Weights of a small image captioner: encoder activation gelu, 11100 steps.
Rows from block 3 of the image encoder of a small image captioner, named by matrix and row number. Rows with one number within an expert belong to one neuron, the router's apart. Each number is 128 + 24 x the weight over its row's rms, rounded and kept within 0 to 255. All counts start at 0. Numbers have three digits each.
Before each expert's rows are labels from the 100 images, of 14848, where the router gives the expert most weight on average: "strongest on" is what is common among them; "place" is the part of the image that holds the peak. Only what is clearly more common there than usual is listed. The data: regions of photos with short descriptions (Visual Genome).
# router: router (encoder.blocks.3.mlp.router.weight, 32x128, trained with AdamW), inputs 0-127
# up: expert up (encoder.blocks.3.mlp.up, 32x128x128), inputs 0-127
# down: expert down (encoder.blocks.3.mlp.down, 32x128x128, transposed), outputs 0-127

# expert 17
strongest on: text has "green"
place: centre; bottom centre
router.17:113083154158128143155148144125150117143110133111101160133135095092139116128103148148159084151169143134110122133159151145152171121113082159136147132133157140152119124125141105108111111157095157124092119141127119139096129109133156094074156115136172101086104132098161133147134175096133111118148152125110114179090093152126131110137118130158112122135161078136171133122115142109169152084092
up.0:146125098108158124129117153125103102135118113124162124086159113110136128098131141110117153145123120134115119155105103137081141130099144109092157139133150111116112156139086098077069141178126132137153092160114129169149135141125119120151203155091119157113098103103118131115154129143132144139141142109154100150145201115143115093148150139125136148098123159095089088165093120128158132129134
down.0:138155140109146149101124123126136144156105119095118147143110148127130126052123127151150087157123091104108101097110144109105119131105121083132115122123110147124128108149107137079127140120100187118092113120103129144158145153131108114182165100135156136094158178167148124088097150129163146104134137132114135139117127123108117106132173112104099157140117137109118159164133151162185093130172
up.1:121161138162154109117088127064109105121127126175176114127123087110100129111160173116141088169116112129096105162101180132113094180156108098134126130145119128131160116152134112099135102153111129141116108088138150163143137131094124115153107155160151132118153131081167111145136127159134166116102181139130138128113138104124112149154140148134149102137152114087106118120123099118129153123084
down.1:119104152122169127139127093131114117128158131150134138152140126162106111114118155134125107149116123096137140128132092136124193107099111145174155125098123131151126137090156153135133100136116101092135119128097120110128176160123115120162109082122163090119110128156145142145146154133156142150083088160106107128155132134135109123098119173108172156179070071116132181097113132147119130105109

# expert 24
strongest on: text has "black"
place: centre
router.24:096082166157170168106136147125173131127152081116167102110118108099153131149141108112113109138143154081085099142135141145134150133146119180111113146113156117153115122121138134152141116154103096083097170128129149102137167154123157116111123121147115141124099138113140118177133123151143142080161089087103123142142110155094124101120153131149152101145148137158117176154108157133125129096095
up.0:087100161135123110157175115134139141113099130109116147151165147102118099160123106188129139122161130118118124079136123110139143141118084146157159097161156141098159090061152112154154155110130120152104145124088133106098108099185125148096127125087096100130108159154115122114090106118145149154153122112143118121123126181126152100103126131144153155136127136155102141121150107141125157155141
down.0:130167078115122134123119122112157150170140183080105171107086108144121145124161123127157138124155107099127092149150140099094170131110152143092102158135097127111073147160121140156111130176152095149114137120142118120123124107100145114149099118142139149116107115113129131155133131120135137139201120151118153126149174135157106096148104104132100136151095102109114089124094100170137127150132
up.1:075137125122091111162170169112112129141116114143136109116120140105143119097132112131091143139122133150187091149130111115125119134142108103131119079116133152147159148094133153154168126118148146121133148112141134176124091155127131070149086139115080113118103090088127128159116117127110117132047105167175112140121136124155116163112120161100148126129122114144127116131100182142121151152144
down.1:146150099163136136115124084091127156128100140150111095097139136088138113154118147144171141170138132121093109117128139123178193119105112130084104148149117065143156093144098141109123100112117134168158154140135127128103093118161139109147156132109106158101170129135096126137115090127118135125172149125143154122123122172099087126091083124101123123170132138138111161137139137127157112139162

# expert 5
strongest on: text has "elephant"
place: centre
router.5:095129139160156156108109132110089161110139113113164111128109128147124132139137098093146121126104084086111106190102164157108128120162139139109133098128098131138143135162142133145155097107147109103100154144156087087145153133114158147140114155126135134158150124164090107094150118114109120164177096098155089138109110168131132162138168106116115130149142140147086145148165130148085096109124
up.0:113139146123114147139127094179120170125078134145194132118138105122094109116122103107133117124103103082122119082196151120184139111148117163127108156106129105115094143087113115184151148142136101078152098145144130128132127106127138145144127089099156115137119128147139120142113128133132158120179129156136142148104174117172119155137104129136101131141145153103124125132079114093151111142137
down.0:182126153153147142143165158121108114135130099125073122137119101155137089146133174134102145083158160157132128152107077148153114127134104102155116105135109108100129114166139163108155113078138089155115109156181107097141153112103123084117127074129117102130150081164146121151137109144165136148117145132163170132128088146120121134115147145160120099112146123137159133101102123134118136114123
up.1:158117113098132128182139124128113097100080099115142127105102097098129125130073144093162125110125121164121096088138177106090096097140146172170123091088162109135139141107162117172167137140156127167098141145166123182139125121122141118138132112118128123132151154142115109135129126089120126133119152116115128147136129129141120166094154131186122135148101083116101162112166118119146154117134
down.1:154097130135139144119161151122155141154134095164133156165182147151080112190140116117119104129167121156121142148100160145130149119120104107101101127140109124104120099152078100111146102116124143125153147128076098070130081141141150103114129158115124179112141132114140127142141129141097137114108177138122120105154099140128143107142096088115127100086114141154148105165092117142171113132114

# expert 22
strongest on: text has "sky"; text has "white"; text has "blue"
place: centre
router.22:162134115174146105147170115149159116091142131128139113087153131095135098150124105127147152124140121100119105094062102128104139132134149147156159160123111139144152136129123156133123146162144142103110119163139132153154149155100185142157116086107106107168106109107124133109113117145163124135118085097092119084102154136151148129183134124094105134129120119154113152160086098088128102165147
up.0:127154103131135108120084146129088145148145158128145132099099112123183112106101127131115191160213151121106118123143103139163121144074143124144092131157116128157111128114131134111113124124063135143151074103149123148105150094161109130152137108083127186141088101139153121156130149172117128154120135141145117138120120115115120155133128131100148110129107119120125101114172125135114104106158
down.0:130103149130128131145151100120164139117135138130091140108158139164118137142131159131132129128121114194152154071095123146151159109110120084162120119123162080105106123133133145160119097149172097094085136117127158160145103171159108130127096088144094114131130097113120179140163095139110130130104093115116102076092136134108125096116163154139092138126125151130177159139128131133113141148116
up.1:111136104096121150155152105125170141102114104162158127119140140103131119121175117134120132131104133135168123088113128105091160126113076117138122148151185101163125105106169118124185092111119163154101154098123110108092175066159132127144146124113157153101145081095118111099090157140123108145074171102118150144120144093124133116133136122119146130124134111115108139134124156134135143163133
down.1:107123141117113122128177117104103113135121152116123126138144133144097159115103170136107130090124083155133137090127133112144085147155144158155104115119107109129151122122142146146089138129120088070143117129129134140106088127137110163154104113081148115088137158158137133164154125158123143137177130166171106126116167107134171146149105201116170165093112107146125130085145116099110134132101