From a checkpoint of a small image captioner: 50862 training examples, 55.9 epochs.
Rows from block 4 of the text decoder, named by matrix and row number. Rows with one number belong to one neuron. Each number is 200 + 20 x the weight over its row's rms, rounded and kept within 0 to 999. All counts start at 0. After the name is the row's rms in percent of the matrix's.
# fc1: MLP up (decoder.blocks.4.mlp.fc1.weight, 768x192), inputs 0-95
# fc2: MLP down (decoder.blocks.4.mlp.fc2.weight, 192x768, transposed), outputs 0-95
fc1.12,097,198,209,231,204,209,212,230,194,203,209,213,240,205,176,175,224,193,190,196,205,215,211,183,193,184,217,190,248,188,186,240,213,207,193,213,195,211,158,187,218,190,188,203,192,209,209,173,226,211,176,190,202,210,181,248,189,175,191,183,227,207,176,207,223,187,189,180,175,211,215,218,231,218,217,194,196,227,226,186,213,205,212,173,196,216,190,177,230,224,214,184,188,197,177,199,208
fc2.12,097,148,211,218,171,222,208,207,213,186,201,170,244,230,191,203,198,199,186,202,197,229,159,203,175,188,219,208,205,189,185,202,181,170,177,180,232,162,166,179,195,189,210,192,181,236,207,191,179,178,216,204,175,175,234,222,209,229,218,219,188,189,224,204,181,212,233,193,200,190,198,227,213,216,227,172,204,200,246,152,195,209,166,161,193,242,219,198,210,210,201,202,190,212,178,178,236
fc1.13,088,180,165,180,179,239,197,184,202,190,180,185,246,197,219,187,201,165,194,227,215,191,197,225,174,167,205,205,206,205,189,198,220,163,255,172,207,171,183,243,216,197,192,222,218,180,185,178,219,204,164,197,224,180,191,216,165,198,190,210,193,205,186,184,222,213,215,217,207,190,196,201,214,241,229,178,222,191,201,165,205,210,192,194,239,207,214,194,193,231,227,176,180,191,205,180,162
fc2.13,094,168,257,180,192,186,175,211,178,203,163,194,191,204,168,204,197,200,200,170,162,214,185,219,200,213,211,188,203,182,196,174,209,237,221,194,216,215,193,209,187,207,207,200,217,209,239,240,206,180,171,179,231,168,192,215,187,220,227,207,176,194,237,234,207,253,190,203,187,194,194,181,208,215,217,195,222,186,185,214,208,179,212,201,198,212,218,226,178,213,201,245,179,220,189,214,212
fc1.14,096,202,200,179,206,233,195,169,226,243,192,225,196,224,194,198,206,178,208,212,204,194,184,182,189,174,208,168,210,215,216,167,229,232,252,193,218,224,200,189,182,216,252,243,200,207,166,194,228,178,200,190,179,200,252,215,248,171,171,181,222,173,196,210,209,187,156,181,195,178,188,216,174,217,208,201,203,199,207,175,168,224,171,201,187,192,206,218,195,195,190,179,196,185,183,189,189
fc2.14,112,233,222,186,192,170,235,171,206,231,205,188,175,194,217,221,249,220,218,198,228,166,178,186,187,224,211,189,179,182,195,164,202,199,211,204,192,181,196,190,194,162,167,166,193,185,209,179,207,192,218,231,204,219,201,187,183,189,215,214,215,183,194,210,200,179,199,194,222,193,203,194,199,213,183,196,232,203,242,203,205,173,212,182,222,186,228,199,238,220,213,162,189,177,176,214,182
fc1.15,099,197,183,211,204,171,219,199,197,203,167,212,174,160,192,192,234,172,217,224,220,189,186,193,180,257,159,195,240,182,199,193,193,175,200,206,195,216,180,180,229,183,211,205,203,191,184,217,205,245,202,192,244,194,168,201,223,175,195,207,202,188,188,204,182,212,208,215,180,231,197,172,215,178,220,237,195,216,229,195,209,188,200,238,166,177,225,213,212,189,191,206,178,223,203,185,224
fc2.15,101,199,192,180,182,209,210,180,227,212,145,233,169,159,219,264,196,205,179,234,181,240,227,200,223,178,215,206,195,188,221,203,190,244,228,208,179,210,227,206,202,177,199,201,217,234,180,208,199,166,201,224,208,205,163,215,193,186,217,197,189,223,211,175,185,228,189,196,185,201,197,217,202,179,185,195,200,185,186,186,192,229,226,212,207,201,226,229,167,235,204,218,182,224,185,195,205
fc1.16,099,211,211,179,203,231,231,200,197,229,171,199,192,198,211,202,206,194,203,169,135,228,180,219,182,158,217,203,210,196,169,200,210,224,202,179,201,208,226,176,146,201,191,194,167,207,218,186,169,206,180,186,217,202,179,218,218,203,204,223,185,216,157,226,221,192,196,190,194,222,165,172,202,207,227,193,184,200,217,206,206,187,204,229,221,226,187,201,230,190,227,212,203,171,206,190,211
fc2.16,094,173,211,212,196,241,189,198,177,213,263,218,172,197,199,188,203,206,203,236,232,184,216,179,181,210,165,166,207,169,203,185,225,196,191,191,226,191,218,202,216,218,198,218,206,196,187,231,194,221,180,208,217,193,214,202,182,215,188,203,164,207,203,208,251,183,206,185,233,197,218,220,182,180,171,202,207,195,196,187,225,196,199,182,201,214,205,172,194,178,202,186,227,217,177,190,174
fc1.17,102,197,209,199,201,159,183,173,198,188,193,200,221,185,201,222,232,197,202,196,216,213,210,181,205,157,214,213,205,193,205,200,183,194,156,224,197,206,185,208,194,230,208,205,180,172,241,191,211,211,204,235,207,188,207,204,211,154,174,181,210,198,222,189,195,171,247,183,188,200,199,189,195,212,193,169,220,237,165,179,189,195,195,230,212,229,248,175,178,181,198,193,188,232,242,186,178
fc2.17,103,184,189,183,227,227,213,177,190,213,173,176,206,215,173,180,173,165,183,240,198,187,191,229,164,225,200,184,181,172,205,189,221,196,178,194,199,162,203,226,195,205,242,218,196,200,199,206,216,191,212,244,233,200,195,195,240,197,215,195,196,187,193,227,216,178,239,196,168,201,211,210,177,183,188,203,209,182,198,196,265,188,189,225,188,173,217,225,213,215,207,179,185,170,216,213,210
fc1.18,103,224,207,157,189,164,198,182,205,194,216,201,202,186,196,193,230,219,175,179,213,213,193,165,192,184,200,213,225,251,196,219,219,168,188,228,184,199,209,186,178,196,209,221,238,234,196,169,182,210,185,202,170,244,200,199,224,171,194,210,172,208,177,220,214,186,186,222,188,227,193,183,170,220,201,201,191,236,210,197,203,184,207,185,213,203,193,199,186,185,193,198,195,169,232,186,193
fc2.18,093,246,189,224,192,190,176,197,220,185,225,205,210,182,207,173,220,213,197,199,198,187,194,201,174,188,200,196,211,195,233,209,172,187,214,257,226,189,195,181,197,143,216,223,235,190,213,201,171,219,200,182,194,237,201,204,209,215,191,256,189,187,203,172,171,178,186,219,174,188,189,212,169,210,218,195,220,196,215,213,232,190,154,167,197,177,190,227,202,198,228,202,173,190,192,190,221
fc1.19,102,182,174,195,224,209,187,231,180,230,166,238,180,210,166,194,191,184,185,162,174,203,166,205,167,219,210,177,202,191,172,182,210,184,204,153,203,207,192,177,225,252,175,197,227,176,200,170,228,177,163,204,209,164,197,198,198,225,183,173,193,211,203,222,195,206,224,176,203,208,235,157,223,178,206,225,239,232,197,192,185,215,192,211,178,197,212,190,219,153,190,165,188,231,183,170,186
fc2.19,096,222,193,229,187,172,200,178,178,206,237,184,168,169,212,192,194,232,216,204,242,212,240,198,202,172,201,211,223,185,189,215,178,229,182,242,169,230,245,191,239,238,224,194,195,168,170,172,204,191,195,233,230,202,182,193,194,199,246,173,206,174,170,192,176,211,229,212,201,187,214,233,185,173,206,198,187,170,214,215,211,199,194,226,191,203,190,207,196,195,183,220,221,173,177,190,219